{"mlp_ratio": 4, "fused_qkv": false, "adamw_lr_other_params": 0.0022, "steps": 11500, "batch_size": 256, "warmup_steps": 570}
Rows from block 9, named by matrix and row number. Rows with one number belong to one attention dimension. Each number is 200 + 30 x the weight over its row's rms, rounded and kept within 0 to 999. All counts start at 0. After the name is the row's rms in percent of the matrix's.
# q: attention query (model.blocks.9.attn.q.weight, 192x192), inputs 0-95
# k: attention key (model.blocks.9.attn.k.weight, 192x192), inputs 0-95
q.156,091,200,200,200,240,200,200,200,200,277,200,200,200,243,200,119,200,200,200,200,200,200,200,200,200,200,164,200,200,200,216,105,200,200,200,237,200,200,200,161,200,156,119,200,242,200,296,200,200,200,228,242,200,200,234,257,200,200,140,175,154,200,200,200,202,200,200,190,200,197,200,222,200,245,267,200,200,264,200,200,200,200,196,200,200,200,200,260,200,173,200,200,200,200,200,200,255
q.157,097,200,200,200,200,304,200,280,200,200,200,200,200,266,200,167,245,133,200,200,227,200,200,118,238,200,200,200,268,168,200,270,200,200,200,200,200,200,200,200,200,262,200,200,241,200,200,200,200,211,200,163,200,112,200,200,261,99,178,164,200,79,248,200,204,200,200,147,200,200,200,200,200,200,200,200,200,162,178,135,200,200,200,186,200,200,200,200,200,200,200,200,200,200,200,200,200
q.158,082,128,200,200,250,200,200,200,200,200,200,200,200,234,200,157,200,200,264,200,200,200,200,200,200,200,319,200,200,200,200,200,200,271,131,200,249,200,200,200,200,200,200,200,106,200,256,200,229,200,200,200,200,200,108,140,200,200,200,211,200,200,200,200,150,200,200,200,200,200,200,200,212,200,200,200,200,200,200,200,200,200,200,200,200,200,200,200,200,200,200,282,200,200,200,136,145
q.159,094,200,167,200,200,200,200,200,200,224,119,244,200,200,200,187,200,200,242,254,200,200,200,200,200,200,200,200,163,200,200,200,276,200,200,200,200,212,95,249,200,200,242,200,200,200,272,200,263,200,200,200,200,200,200,151,200,200,200,200,200,200,255,200,200,200,200,200,200,200,200,200,200,200,200,200,200,200,200,200,240,218,200,200,200,200,77,200,200,200,215,200,200,200,200,200,200
q.160,095,200,260,200,273,200,200,169,200,174,200,200,200,200,280,234,200,152,200,295,200,200,200,200,200,200,200,200,165,262,200,200,237,200,200,200,200,200,200,200,200,200,150,200,171,233,233,200,200,223,137,200,200,200,90,245,160,200,156,248,200,200,200,210,200,200,200,244,200,251,200,200,161,200,200,158,200,242,200,195,128,200,200,200,200,200,200,132,238,200,117,200,200,200,200,200,200
q.161,092,131,200,200,149,161,200,243,200,200,200,200,200,242,170,253,200,200,200,200,200,200,200,200,200,200,200,200,170,200,200,200,200,200,121,200,200,200,200,200,200,200,200,200,200,61,200,200,200,200,200,200,200,200,172,123,236,200,200,200,200,200,200,200,233,200,200,200,213,200,200,200,141,239,200,200,200,200,200,143,200,200,200,200,164,200,200,200,200,296,200,200,200,200,200,200,200
q.162,104,200,200,200,200,200,200,200,200,200,200,200,158,200,200,200,171,200,125,200,200,200,200,200,290,200,200,150,174,200,200,200,223,158,200,138,200,200,200,166,200,200,200,200,200,200,230,274,200,200,200,200,126,239,135,200,263,200,200,200,200,200,200,216,200,200,200,200,157,200,200,200,291,200,200,300,200,200,220,200,200,200,248,200,200,200,137,200,184,200,200,200,230,200,200,169,200
q.163,091,200,200,200,222,200,219,200,200,200,140,235,200,200,200,200,200,133,302,251,212,137,200,176,200,200,200,249,200,200,200,200,130,254,200,200,200,228,192,200,113,200,200,200,160,241,200,200,200,200,200,200,200,127,200,280,175,200,200,226,200,200,250,200,200,200,200,200,200,200,200,248,200,200,200,200,200,200,200,174,200,200,200,200,200,200,162,256,200,200,200,200,200,200,200,200,126
q.164,105,200,200,200,200,226,268,200,143,200,242,200,200,200,90,200,245,200,148,200,200,200,200,200,251,200,200,150,200,246,162,200,200,200,200,142,200,200,301,260,223,194,200,200,131,200,250,161,200,200,200,200,200,200,200,200,200,200,200,186,154,200,200,200,200,175,200,200,200,200,200,200,200,200,200,200,200,200,246,200,179,200,200,200,232,200,297,221,256,200,200,200,200,200,200,228,200
q.165,099,139,200,200,200,145,200,93,200,200,200,200,200,200,151,234,200,120,200,200,200,200,200,200,200,200,255,200,241,200,144,238,200,160,200,207,200,200,200,248,200,200,169,104,200,132,295,139,200,200,200,200,200,200,200,200,102,210,200,200,200,156,200,200,200,200,261,224,200,235,200,200,200,200,200,182,200,160,200,200,183,200,200,200,200,228,169,200,200,234,200,200,200,200,200,241,200
q.166,087,200,200,200,222,200,200,240,200,185,200,200,200,200,200,200,200,200,92,200,145,200,200,200,200,200,200,200,200,200,180,204,200,200,159,200,200,200,200,168,200,200,200,171,135,200,285,200,139,200,200,200,200,200,159,200,200,200,275,200,200,200,200,168,200,140,200,200,200,209,200,200,200,200,233,200,200,200,272,173,228,294,200,261,200,286,200,200,253,200,200,200,200,200,200,200,200
q.167,098,190,200,225,243,200,187,169,200,200,200,148,200,252,200,200,281,121,200,200,200,200,200,200,200,200,200,200,200,200,255,211,200,200,200,200,200,161,200,200,200,200,200,190,200,200,200,200,200,125,273,200,200,200,200,200,200,200,200,200,250,200,200,200,169,200,200,200,200,140,200,200,200,257,191,200,200,200,150,255,200,200,116,168,200,200,200,200,200,215,280,200,200,200,200,200,200
q.168,114,200,200,200,200,200,200,135,200,200,200,265,200,200,200,246,200,200,200,165,161,200,127,200,200,200,200,200,125,200,280,258,200,200,200,200,200,200,200,200,200,200,200,200,200,200,200,200,200,200,200,156,200,200,238,200,200,187,200,231,136,200,200,287,200,200,200,265,200,200,200,200,142,200,200,200,200,221,200,126,131,137,200,200,200,200,200,200,200,200,200,200,163,226,205,200,177
q.169,109,241,200,242,200,168,247,242,200,200,200,187,200,141,224,200,211,200,200,177,167,200,200,200,200,200,187,200,200,200,200,200,147,200,250,113,200,200,252,200,200,158,268,200,200,200,200,200,200,200,200,140,200,200,200,147,134,200,228,200,200,200,200,200,200,200,200,200,200,246,179,200,200,200,200,200,245,282,200,200,200,266,200,247,200,200,167,200,200,200,200,200,200,200,200,200,139
q.170,102,205,200,230,153,200,292,200,156,200,204,196,116,200,141,200,200,167,210,200,200,200,200,200,200,135,200,200,200,162,200,200,91,262,200,200,200,200,291,155,200,200,200,200,200,258,200,200,200,158,200,200,200,151,200,200,200,201,200,200,200,200,200,200,200,200,200,238,204,242,200,207,200,200,200,200,200,200,200,200,200,200,200,200,200,200,256,200,200,200,200,252,200,200,200,206,200
q.171,100,200,200,282,200,200,200,200,244,200,200,200,170,200,200,200,200,214,200,200,200,200,280,200,200,200,200,263,179,181,200,200,282,200,200,200,176,256,200,200,200,223,152,121,182,200,255,200,185,200,161,200,200,200,200,265,200,200,200,157,119,200,200,175,200,182,164,200,126,200,200,280,200,200,242,207,250,98,200,200,161,200,200,200,200,200,306,229,200,200,200,200,200,200,200,200,200
q.172,108,200,219,207,200,200,200,270,200,135,200,200,260,200,119,200,200,200,200,215,156,129,200,168,145,200,200,200,212,200,200,200,151,200,292,254,260,207,135,200,200,200,200,200,200,139,254,200,200,200,200,200,200,200,200,165,200,159,211,200,200,200,200,171,162,200,200,137,200,229,174,150,200,200,200,200,200,258,200,200,220,230,200,200,200,200,85,200,200,200,200,200,200,200,200,200,200
q.173,115,200,212,169,133,231,200,200,200,137,200,200,200,200,200,191,200,200,223,256,126,200,200,200,200,200,200,200,211,241,200,200,200,200,200,200,219,200,200,200,200,135,200,200,200,200,200,200,146,200,203,200,200,172,200,258,200,118,242,200,228,200,200,200,200,200,238,281,200,256,285,200,160,200,139,176,200,200,200,200,200,200,177,200,200,200,200,200,150,134,93,200,157,233,200,200,200
q.174,107,200,200,214,253,200,200,181,200,137,200,200,200,200,233,200,200,200,139,200,200,200,200,214,230,200,200,200,200,162,200,200,200,200,224,200,166,200,200,287,161,237,200,200,148,272,187,200,200,200,200,200,200,200,200,200,200,200,200,200,200,144,200,158,200,200,200,172,200,258,269,200,213,200,200,190,200,200,200,200,200,131,297,200,200,200,200,220,290,200,200,200,223,200,157,200,226
q.175,099,200,200,266,200,244,200,200,200,200,200,277,200,200,200,200,200,200,164,200,200,200,200,200,200,200,200,141,188,200,200,164,200,200,200,200,225,246,200,231,159,200,224,200,200,163,123,200,200,200,200,243,200,200,108,115,200,147,200,200,200,200,200,193,200,200,200,200,222,155,174,200,178,133,181,241,200,200,200,154,145,200,200,264,200,200,252,200,200,200,182,250,200,200,200,139,275
q.176,089,200,93,210,200,103,200,200,200,200,319,213,200,305,200,200,200,200,161,200,200,200,198,200,200,114,200,173,200,200,200,68,227,234,151,200,200,125,200,200,200,200,200,200,200,200,185,200,262,253,200,200,200,200,138,200,200,157,231,200,200,200,156,277,200,200,200,200,200,200,200,200,200,200,200,200,263,156,200,200,200,200,200,200,200,200,166,200,200,200,200,200,200,200,200,200,200
q.177,112,200,200,213,200,155,265,243,200,200,200,200,200,158,200,200,200,200,200,88,200,155,200,200,200,274,200,237,200,104,200,200,131,200,200,200,200,200,259,200,200,200,263,200,200,200,200,237,200,200,200,200,200,221,200,200,228,149,200,200,156,200,200,217,206,154,200,200,142,254,200,270,200,235,200,200,296,200,200,200,281,200,200,200,160,164,200,200,200,200,235,200,200,200,200,200,168
q.178,099,200,200,200,200,124,255,200,200,178,200,261,200,133,288,200,200,200,200,200,200,200,200,200,200,200,200,200,165,200,200,200,200,200,200,200,200,200,200,200,143,200,200,200,239,200,200,200,200,200,200,262,200,200,200,200,235,155,200,298,200,200,259,200,200,245,154,255,200,200,120,200,200,200,200,200,274,200,200,200,239,269,200,200,200,200,200,200,200,109,200,200,200,224,187,145,200
q.179,101,200,200,200,229,200,200,200,200,200,200,200,174,200,200,200,254,190,200,223,200,200,200,200,200,168,200,200,200,248,200,197,200,200,275,169,267,200,200,200,200,262,200,200,200,200,215,200,279,152,200,149,200,200,200,174,204,200,200,200,200,293,200,200,184,243,200,200,200,200,200,221,224,200,269,200,200,200,166,164,200,277,200,200,236,191,200,200,248,200,200,200,209,179,256,200,200
q.180,106,200,200,200,283,200,200,200,200,248,200,200,128,153,200,239,200,167,200,145,200,200,200,200,200,200,138,216,200,200,231,209,156,200,200,179,153,200,132,229,200,200,200,200,200,164,200,200,200,176,200,206,250,200,200,200,200,200,200,200,164,200,177,200,200,200,152,200,119,269,200,200,200,200,211,200,200,200,135,252,275,308,200,149,200,200,200,200,200,187,200,200,200,200,166,200,238
q.181,096,200,200,200,200,200,167,200,252,210,253,200,200,200,153,200,275,200,267,149,187,200,200,200,200,200,200,200,200,200,259,200,200,200,200,228,200,200,200,200,174,322,152,200,200,200,200,135,232,290,200,150,280,200,200,200,200,200,200,200,200,200,200,200,200,200,200,200,200,200,167,200,200,200,200,228,200,200,200,149,200,200,163,200,269,200,200,127,200,153,223,200,200,200,137,200,200
q.182,097,200,278,150,200,246,200,200,181,200,200,152,263,200,200,192,200,200,200,286,200,200,200,200,312,200,235,200,200,200,200,136,228,200,200,157,277,200,200,200,200,169,200,200,200,200,200,140,129,200,200,200,224,154,195,200,152,200,162,143,200,264,200,200,200,200,286,200,110,200,200,209,200,119,200,200,117,118,200,263,200,200,200,200,200,196,200,200,200,200,200,200,200,169,200,200,200
q.183,102,190,306,200,200,193,243,200,200,200,238,200,200,200,200,273,295,240,200,200,195,200,201,200,135,200,200,200,200,244,200,200,160,200,122,221,106,200,237,305,265,200,200,250,172,150,200,200,230,200,200,200,200,200,200,200,200,200,200,245,167,200,200,200,200,200,154,200,266,200,200,200,172,200,200,200,167,200,182,200,200,200,200,200,200,200,200,180,200,256,200,197,200,200,200,243,200
q.184,121,200,108,225,200,200,200,172,242,200,200,200,200,200,200,200,200,149,200,112,153,200,160,200,200,236,200,243,244,200,200,200,184,200,200,200,126,161,200,220,200,200,200,200,211,182,245,200,200,200,200,200,149,200,200,200,200,200,200,200,158,200,200,200,200,231,156,239,200,200,239,200,200,200,200,259,164,200,200,200,200,239,174,200,302,166,224,149,200,209,200,200,200,200,200,277,184
q.185,108,200,174,200,200,200,200,200,200,200,200,148,200,200,200,96,200,200,200,133,200,200,200,200,200,200,200,200,200,153,200,134,200,200,200,310,200,200,200,200,200,200,200,200,200,200,200,200,200,200,292,200,200,200,200,200,200,230,200,200,200,200,200,160,250,200,200,200,200,148,200,200,200,153,200,234,200,251,200,200,250,200,106,203,200,190,146,200,200,236,200,200,200,220,200,94,200
q.186,099,200,200,200,200,172,200,200,200,200,200,219,200,207,200,200,200,200,200,200,200,200,200,200,200,85,200,200,226,200,151,252,179,200,171,87,200,251,200,200,200,200,200,230,200,200,200,200,165,133,200,200,269,239,200,181,200,111,200,200,245,200,200,200,164,200,200,200,262,256,127,200,200,200,280,200,175,200,160,242,200,200,200,167,200,200,200,200,200,200,200,200,200,200,200,203,167
q.187,113,200,200,200,200,200,200,200,200,200,200,202,160,200,200,200,163,200,244,147,200,200,166,159,200,245,200,200,234,271,257,200,158,200,200,200,200,200,200,200,200,182,154,119,208,239,200,200,200,200,200,144,200,200,309,200,200,200,200,232,200,200,153,200,200,200,200,200,200,200,200,200,165,293,270,200,272,200,200,200,200,200,200,200,200,200,203,200,200,267,168,200,200,200,200,182,269
q.188,088,264,200,200,122,107,299,311,200,200,200,200,200,200,200,200,200,200,200,200,200,156,257,200,200,200,200,200,200,200,200,200,131,200,200,200,200,200,154,200,190,200,200,200,200,160,200,200,200,238,200,274,200,200,213,200,172,200,200,200,200,200,209,200,221,200,200,200,200,155,158,200,200,200,200,200,200,250,200,200,136,200,200,144,200,200,155,200,200,167,261,121,200,200,86,200,200
q.189,099,200,252,200,157,200,200,200,187,169,142,169,200,200,200,200,259,200,212,200,200,200,200,228,255,200,141,131,231,200,200,200,200,200,200,200,86,230,200,200,161,200,200,200,200,200,161,124,200,200,200,247,200,200,157,200,112,200,235,164,317,200,200,200,181,200,200,200,200,191,200,200,252,200,200,200,200,200,200,200,200,200,200,221,174,200,178,260,200,200,200,200,225,171,200,200,249
q.190,094,200,200,200,200,200,193,262,200,200,200,200,200,171,200,200,200,144,186,200,200,200,200,200,200,200,162,200,173,200,200,200,200,200,200,200,200,200,214,200,226,200,200,200,252,179,200,303,200,207,239,200,200,200,200,200,200,200,200,200,200,200,200,200,200,200,200,200,200,227,200,200,200,200,200,200,200,200,177,200,200,130,200,200,200,200,200,159,138,266,171,126,200,200,200,147,255
q.191,102,200,200,200,200,200,241,200,286,200,200,200,200,200,160,285,166,200,200,200,200,200,200,181,200,200,200,283,200,200,200,200,221,200,200,200,163,243,200,200,304,200,223,313,183,273,200,200,200,200,200,200,200,204,233,200,200,200,200,200,200,200,200,200,222,200,200,200,177,220,252,200,175,200,200,114,200,200,211,189,200,200,200,88,200,308,200,189,181,200,200,200,200,200,200,200,200
k.156,098,301,200,130,200,200,200,217,200,200,200,180,200,241,255,200,200,200,200,200,200,200,200,200,200,200,200,200,200,200,200,200,191,213,200,200,200,144,161,200,272,246,260,200,200,200,200,200,314,200,200,147,200,200,200,200,268,200,200,231,200,200,200,200,200,200,200,200,200,133,185,200,270,121,146,167,102,104,251,273,226,172,200,158,146,200,200,200,200,163,200,200,200,200,200,200,200
k.157,094,200,200,200,200,200,150,200,154,138,200,200,224,200,200,200,109,280,157,200,200,200,200,200,200,200,200,200,200,200,283,200,200,200,200,200,235,200,200,200,200,200,200,200,238,200,200,200,216,200,189,170,200,163,200,254,200,181,200,230,200,200,200,200,200,200,200,200,172,200,200,200,200,200,177,200,200,254,200,172,280,239,177,200,200,200,145,217,249,200,200,200,200,200,200,200,184
k.158,096,200,200,200,200,200,223,200,134,200,220,200,200,200,188,318,200,200,200,200,220,286,181,200,200,200,200,235,98,200,200,200,200,243,200,200,154,200,200,200,200,257,200,200,200,227,200,200,200,255,247,200,251,233,200,200,200,200,200,148,154,200,91,200,200,200,204,200,200,200,200,200,200,200,200,200,200,191,200,200,200,200,200,200,162,200,243,200,167,200,200,200,200,200,200,200,200
k.159,101,200,268,200,259,165,200,117,163,200,285,200,186,200,200,200,190,200,200,150,200,200,200,200,200,200,200,200,200,200,319,200,101,231,203,200,200,200,200,200,200,200,200,200,200,218,200,200,200,200,200,167,200,200,200,200,200,287,200,200,200,200,200,126,200,200,200,285,166,200,200,200,200,200,297,200,200,267,200,200,128,200,200,200,199,200,200,200,200,200,153,200,200,200,284,236,200
k.160,099,200,249,200,241,200,200,200,200,143,220,295,200,245,235,200,200,145,200,200,138,200,200,200,96,162,200,200,200,200,200,200,200,200,200,200,209,200,231,243,198,200,200,200,279,184,200,180,149,200,200,200,158,201,200,200,200,225,200,238,186,200,242,200,180,200,200,200,200,200,200,118,200,200,265,200,200,200,200,200,200,251,200,200,200,200,70,307,200,200,289,234,200,200,261,200,176
k.161,113,200,208,200,200,200,264,200,200,200,166,231,221,177,200,234,200,200,200,218,200,146,200,266,226,200,200,200,200,200,200,207,200,200,173,200,200,200,200,200,242,163,200,200,200,200,200,200,200,200,234,200,178,200,200,200,200,234,200,200,200,200,174,122,200,288,200,200,237,200,200,200,200,200,200,200,200,170,143,268,200,200,200,200,269,145,200,200,200,273,200,200,179,200,200,200,200
k.162,118,239,217,200,154,200,200,210,152,200,200,200,257,200,211,200,200,200,200,200,200,236,146,200,200,200,200,200,200,200,200,116,200,183,240,209,205,144,265,200,98,200,253,250,168,161,200,200,178,136,200,200,200,200,146,252,200,241,200,234,200,200,254,200,200,200,340,200,145,200,200,200,174,200,200,200,200,200,200,200,164,200,200,200,200,200,200,200,210,200,200,200,200,200,263,297,200
k.163,100,200,200,308,249,276,189,200,200,200,200,200,200,174,200,200,200,200,200,200,200,200,200,281,200,200,200,200,200,185,200,200,200,200,200,200,200,200,210,200,200,200,200,161,196,166,200,200,200,200,243,200,299,200,200,200,74,200,200,150,270,200,200,246,200,200,200,200,220,177,200,200,200,152,200,136,179,200,200,200,200,200,200,200,200,278,200,200,200,200,189,200,200,200,200,200,200
k.164,099,236,188,200,200,200,200,200,200,200,258,152,172,200,175,140,200,243,200,200,200,200,200,200,200,200,168,200,267,200,143,200,132,220,200,200,200,200,200,152,200,200,236,200,200,200,233,273,200,200,149,200,200,200,200,200,200,243,254,200,200,200,165,269,200,200,200,200,250,126,200,138,200,200,200,194,164,200,200,197,200,200,200,200,200,200,200,280,200,268,217,200,200,200,173,125,200
k.165,113,200,200,200,200,277,136,124,234,200,200,200,200,188,200,200,200,200,200,230,200,136,200,249,192,200,200,200,200,200,200,233,200,200,200,200,299,200,133,200,200,200,200,172,200,179,200,200,104,160,163,252,200,200,106,200,200,200,200,200,226,229,200,159,200,200,200,200,253,200,200,200,200,200,130,256,212,200,200,200,115,200,147,200,200,181,200,200,200,200,200,200,225,251,200,163,200
k.166,097,200,200,200,200,200,265,206,200,171,200,237,200,153,200,243,227,200,200,172,150,200,122,200,137,200,200,200,200,200,200,152,200,177,200,200,200,114,200,200,200,200,267,222,200,200,200,200,200,200,200,200,200,279,200,200,200,200,229,200,200,200,200,200,200,200,160,206,252,200,200,200,244,200,200,302,200,200,200,200,258,200,200,200,286,200,200,200,200,200,200,142,200,250,200,200,218
k.167,106,200,200,200,200,200,200,178,200,180,200,200,200,200,200,251,200,200,200,200,288,200,200,200,200,200,181,200,200,200,200,200,200,216,200,200,200,200,141,241,224,179,131,200,200,200,200,200,200,202,133,200,200,200,200,200,200,200,200,200,200,200,174,122,122,200,162,200,200,200,200,200,200,256,56,200,200,200,221,200,200,200,275,200,200,171,147,200,200,200,200,200,200,232,200,200,200
k.168,124,200,245,138,200,143,221,173,288,200,200,120,200,225,200,215,203,200,200,229,200,200,200,200,200,200,200,200,211,200,200,200,200,200,200,200,174,200,200,200,200,200,200,200,200,138,200,220,200,200,200,200,196,200,248,200,175,200,277,200,200,200,267,200,200,200,175,235,200,200,200,152,187,114,226,200,267,200,147,200,178,200,200,200,200,200,215,235,130,200,200,84,200,244,200,200,139
k.169,117,200,140,170,200,325,223,154,258,289,200,181,200,200,200,200,200,206,200,168,220,178,200,200,200,200,200,200,200,200,228,200,200,200,200,200,200,237,200,200,200,251,200,170,200,251,200,256,200,200,239,200,200,200,200,200,263,175,200,200,200,167,200,200,200,200,200,136,200,200,200,200,157,200,242,246,200,232,224,200,200,159,200,200,213,200,200,200,200,200,183,272,200,166,200,200,257
k.170,094,254,200,200,190,188,200,200,200,158,200,200,200,163,141,200,200,200,200,200,200,200,239,200,200,200,200,200,200,213,200,200,200,200,251,200,200,200,200,200,200,200,200,200,200,221,130,200,237,200,200,200,200,200,200,252,200,241,200,200,200,200,200,200,200,200,200,115,200,200,154,200,234,200,200,149,96,200,236,200,200,260,200,200,200,200,153,200,200,77,200,200,188,200,171,200,200
k.171,091,200,176,200,200,356,200,200,236,200,273,242,200,200,200,200,200,200,200,200,200,200,232,200,200,200,206,200,278,200,200,216,109,200,151,200,200,200,200,200,200,200,222,200,200,200,243,98,200,200,200,274,200,200,156,157,200,200,200,200,200,200,230,136,200,200,270,200,200,157,121,200,200,200,200,200,145,200,200,200,200,200,200,200,200,200,200,200,200,200,154,200,200,200,200,243,200
k.172,110,130,200,200,200,200,155,200,216,200,200,200,122,200,200,166,200,200,260,143,200,238,200,139,200,200,200,127,200,200,213,200,200,200,266,200,200,200,200,200,200,200,200,229,200,200,200,200,223,200,200,200,200,155,200,151,200,200,200,200,200,266,200,200,222,200,282,200,156,200,200,200,200,200,200,200,200,170,200,249,200,200,200,124,200,274,200,200,200,200,234,243,211,200,200,200,200
k.173,121,200,176,143,186,200,200,200,200,200,200,274,200,200,208,200,251,200,249,245,154,200,200,200,200,195,228,200,200,277,200,200,200,200,240,200,200,200,143,200,200,200,167,178,257,200,145,161,148,200,200,200,200,200,200,200,200,200,200,200,228,200,200,200,220,200,183,200,142,200,183,200,200,200,143,200,152,200,200,155,200,200,200,230,210,200,163,200,200,200,200,110,200,200,305,200,200
k.174,095,200,169,228,200,200,200,200,200,200,200,243,200,200,249,200,203,200,200,223,200,200,200,200,176,200,198,200,200,200,200,200,162,146,165,200,200,282,171,200,200,129,183,200,323,200,277,200,200,200,200,200,200,200,200,256,200,220,200,171,154,240,200,200,233,200,157,200,247,200,200,200,200,200,200,200,146,132,200,200,200,200,79,200,200,200,200,200,117,237,224,200,200,200,200,200,200
k.175,100,200,200,130,200,200,200,283,200,200,200,224,229,145,200,200,245,181,180,243,200,184,200,200,185,200,200,200,200,200,200,200,183,200,297,200,200,200,200,200,200,197,200,200,178,182,200,200,200,200,200,200,139,133,200,200,200,200,200,200,165,200,200,200,298,200,200,200,200,200,200,224,258,200,200,200,183,232,200,200,111,204,258,200,133,200,200,200,116,200,252,200,200,238,200,200,148
k.176,105,150,265,200,146,250,200,147,234,147,193,200,200,131,311,249,200,200,200,200,160,200,225,239,200,200,200,200,164,200,200,200,143,200,298,253,200,186,200,200,200,200,251,200,200,200,200,200,200,200,200,127,148,200,200,309,200,248,200,238,200,200,133,200,200,139,200,200,200,116,225,246,200,145,200,246,200,200,200,200,200,200,269,239,200,200,200,200,200,200,200,200,200,200,200,200,200
k.177,112,200,184,200,200,200,118,200,200,241,171,200,200,200,200,164,200,200,200,200,200,200,200,200,200,200,200,200,218,200,200,232,167,141,215,200,200,227,200,200,200,200,200,200,151,200,200,239,200,200,218,200,200,127,153,200,200,200,200,200,276,155,174,156,200,185,225,200,200,176,114,251,171,200,200,200,100,200,108,200,200,133,200,145,200,189,200,145,200,200,200,200,200,160,200,200,200
k.178,095,258,200,200,200,200,200,200,200,200,200,200,129,200,200,200,200,200,200,200,200,200,200,200,102,200,215,200,200,225,200,200,200,219,200,165,200,200,200,200,126,200,212,103,200,200,190,200,200,140,200,200,200,200,200,200,198,200,200,200,163,132,108,200,200,200,200,200,148,200,200,200,200,169,200,200,200,170,200,200,200,156,200,200,200,310,200,200,174,200,200,271,200,226,183,200,200
k.179,109,200,200,285,136,200,200,200,200,200,273,200,266,240,200,200,188,200,170,154,200,200,200,200,200,200,220,200,200,207,200,200,200,200,225,200,161,269,200,200,143,294,226,200,200,200,200,215,200,200,200,181,263,170,200,265,200,200,247,200,200,159,177,209,191,200,200,200,200,200,217,200,200,200,282,200,269,186,200,200,200,200,200,200,154,200,139,200,290,200,200,200,252,176,200,167,200
k.180,097,226,200,200,200,106,200,200,200,200,200,129,240,288,200,176,200,112,200,107,200,239,200,200,138,200,200,200,200,200,200,200,200,200,200,200,200,200,200,200,138,200,291,200,200,200,200,200,200,184,80,200,273,230,200,200,265,200,200,200,161,200,233,264,200,200,167,200,175,200,144,200,200,146,200,239,200,200,200,200,210,200,200,200,189,200,175,200,200,200,240,200,247,200,200,200,186
k.181,094,200,200,200,200,200,200,200,200,200,138,200,200,309,169,200,200,200,200,250,200,212,200,200,200,200,200,200,200,200,200,200,231,158,264,157,200,200,220,200,216,200,200,266,200,200,200,200,200,200,200,200,200,200,200,200,270,200,200,200,200,200,159,200,176,200,200,200,200,200,200,200,200,200,167,200,200,123,169,200,257,238,200,200,200,200,200,200,200,200,227,293,200,200,200,200,149
k.182,102,200,200,200,200,200,200,200,170,200,200,200,200,200,200,200,200,200,227,200,200,226,200,200,200,200,167,220,200,200,200,184,200,212,200,200,200,293,200,201,200,245,200,200,200,200,236,200,200,200,109,200,147,230,225,200,200,200,248,137,200,200,200,306,200,200,200,154,200,200,200,142,200,200,223,200,161,200,200,124,200,223,200,228,136,200,200,200,200,200,200,200,200,132,207,200,200
k.183,088,200,226,127,200,200,200,200,263,200,200,200,200,113,200,240,200,164,200,200,200,200,200,242,200,200,200,200,200,200,247,200,200,200,200,278,200,215,167,200,239,200,200,200,144,200,200,200,200,200,200,277,200,200,200,200,200,200,200,194,183,200,200,263,200,200,170,200,200,202,200,200,200,200,280,185,264,256,200,139,200,200,158,200,229,200,236,230,200,263,200,200,169,220,165,171,169
k.184,104,282,226,200,243,90,176,176,200,200,251,200,200,200,200,200,227,138,224,108,200,200,200,264,200,200,238,200,200,200,200,200,200,200,200,200,200,200,200,200,94,200,250,253,174,200,200,200,200,200,200,226,200,200,200,190,200,200,200,192,200,200,236,200,158,200,200,188,215,200,200,200,200,200,262,200,200,200,200,200,200,159,200,200,200,152,200,200,263,172,200,200,200,200,200,157,200
k.185,109,233,209,285,171,200,157,200,200,128,200,200,200,200,200,256,200,200,229,195,200,200,200,200,255,200,85,200,200,200,264,200,200,200,200,200,200,140,200,188,200,200,200,295,195,142,200,200,251,200,200,200,200,200,200,161,200,127,153,246,200,200,200,168,200,253,309,200,200,331,200,200,200,191,200,200,200,200,200,188,200,200,197,200,143,207,200,200,200,200,200,214,231,200,200,169,200
k.186,116,200,200,200,235,200,170,200,200,207,200,200,224,200,200,244,138,200,149,200,256,232,200,200,200,202,200,200,280,276,200,200,200,250,200,200,200,200,241,164,200,242,200,135,161,200,205,200,200,200,200,200,200,200,127,200,243,248,239,200,267,151,173,200,200,123,200,200,149,200,200,200,200,200,200,229,200,200,200,200,200,200,200,200,170,98,288,199,200,200,200,279,200,200,200,200,200
k.187,110,200,200,200,145,211,200,200,278,200,200,159,200,200,200,221,200,127,200,200,200,200,200,200,200,200,200,281,200,200,200,200,249,160,171,200,204,143,200,167,262,159,200,200,200,200,200,200,200,200,162,232,200,200,200,200,268,185,237,200,200,200,257,200,200,200,200,200,272,200,200,200,114,152,200,200,136,200,200,200,291,204,200,200,200,200,138,170,169,236,200,277,200,252,200,289,200
k.188,103,200,200,271,312,200,200,114,200,293,200,200,176,200,200,200,200,200,200,200,200,200,200,200,125,200,218,136,255,200,200,200,265,165,200,200,174,183,200,200,200,200,256,200,200,200,200,200,141,200,200,200,200,184,170,186,200,200,200,200,200,208,130,211,200,200,200,200,144,200,200,102,200,278,200,200,200,200,208,200,200,229,227,200,200,200,200,200,200,200,200,200,200,200,200,235,204
k.189,095,189,200,200,200,200,200,200,200,200,200,200,200,200,200,317,200,169,200,200,200,200,200,200,200,200,200,200,200,229,200,200,200,200,200,178,200,200,158,200,200,200,213,200,200,200,160,200,200,200,200,295,200,200,200,200,200,280,200,200,180,200,76,154,200,200,200,200,200,200,264,135,305,200,200,296,200,200,200,200,200,200,200,200,201,235,200,257,200,126,259,101,200,200,200,200,200
k.190,084,200,159,200,119,200,306,200,200,298,142,200,200,200,200,200,200,200,264,237,277,200,200,200,200,200,200,200,233,185,200,200,200,200,116,200,200,200,206,200,265,200,200,127,200,200,248,200,200,128,321,200,200,200,200,200,200,336,200,200,200,200,200,200,222,225,200,200,200,200,200,200,200,200,200,200,200,200,200,283,174,200,200,200,200,200,200,200,200,200,200,200,200,227,200,200,200
k.191,095,186,200,200,200,176,207,200,270,200,200,200,200,200,200,155,130,265,212,200,146,200,200,200,225,200,200,200,200,200,200,207,291,115,200,200,200,200,200,200,149,200,198,272,200,200,200,200,116,200,200,207,106,200,163,232,161,200,100,200,126,215,200,200,200,146,200,200,241,200,200,173,126,200,200,200,138,200,200,200,200,102,200,200,200,200,200,161,200,117,200,200,200,200,200,200,160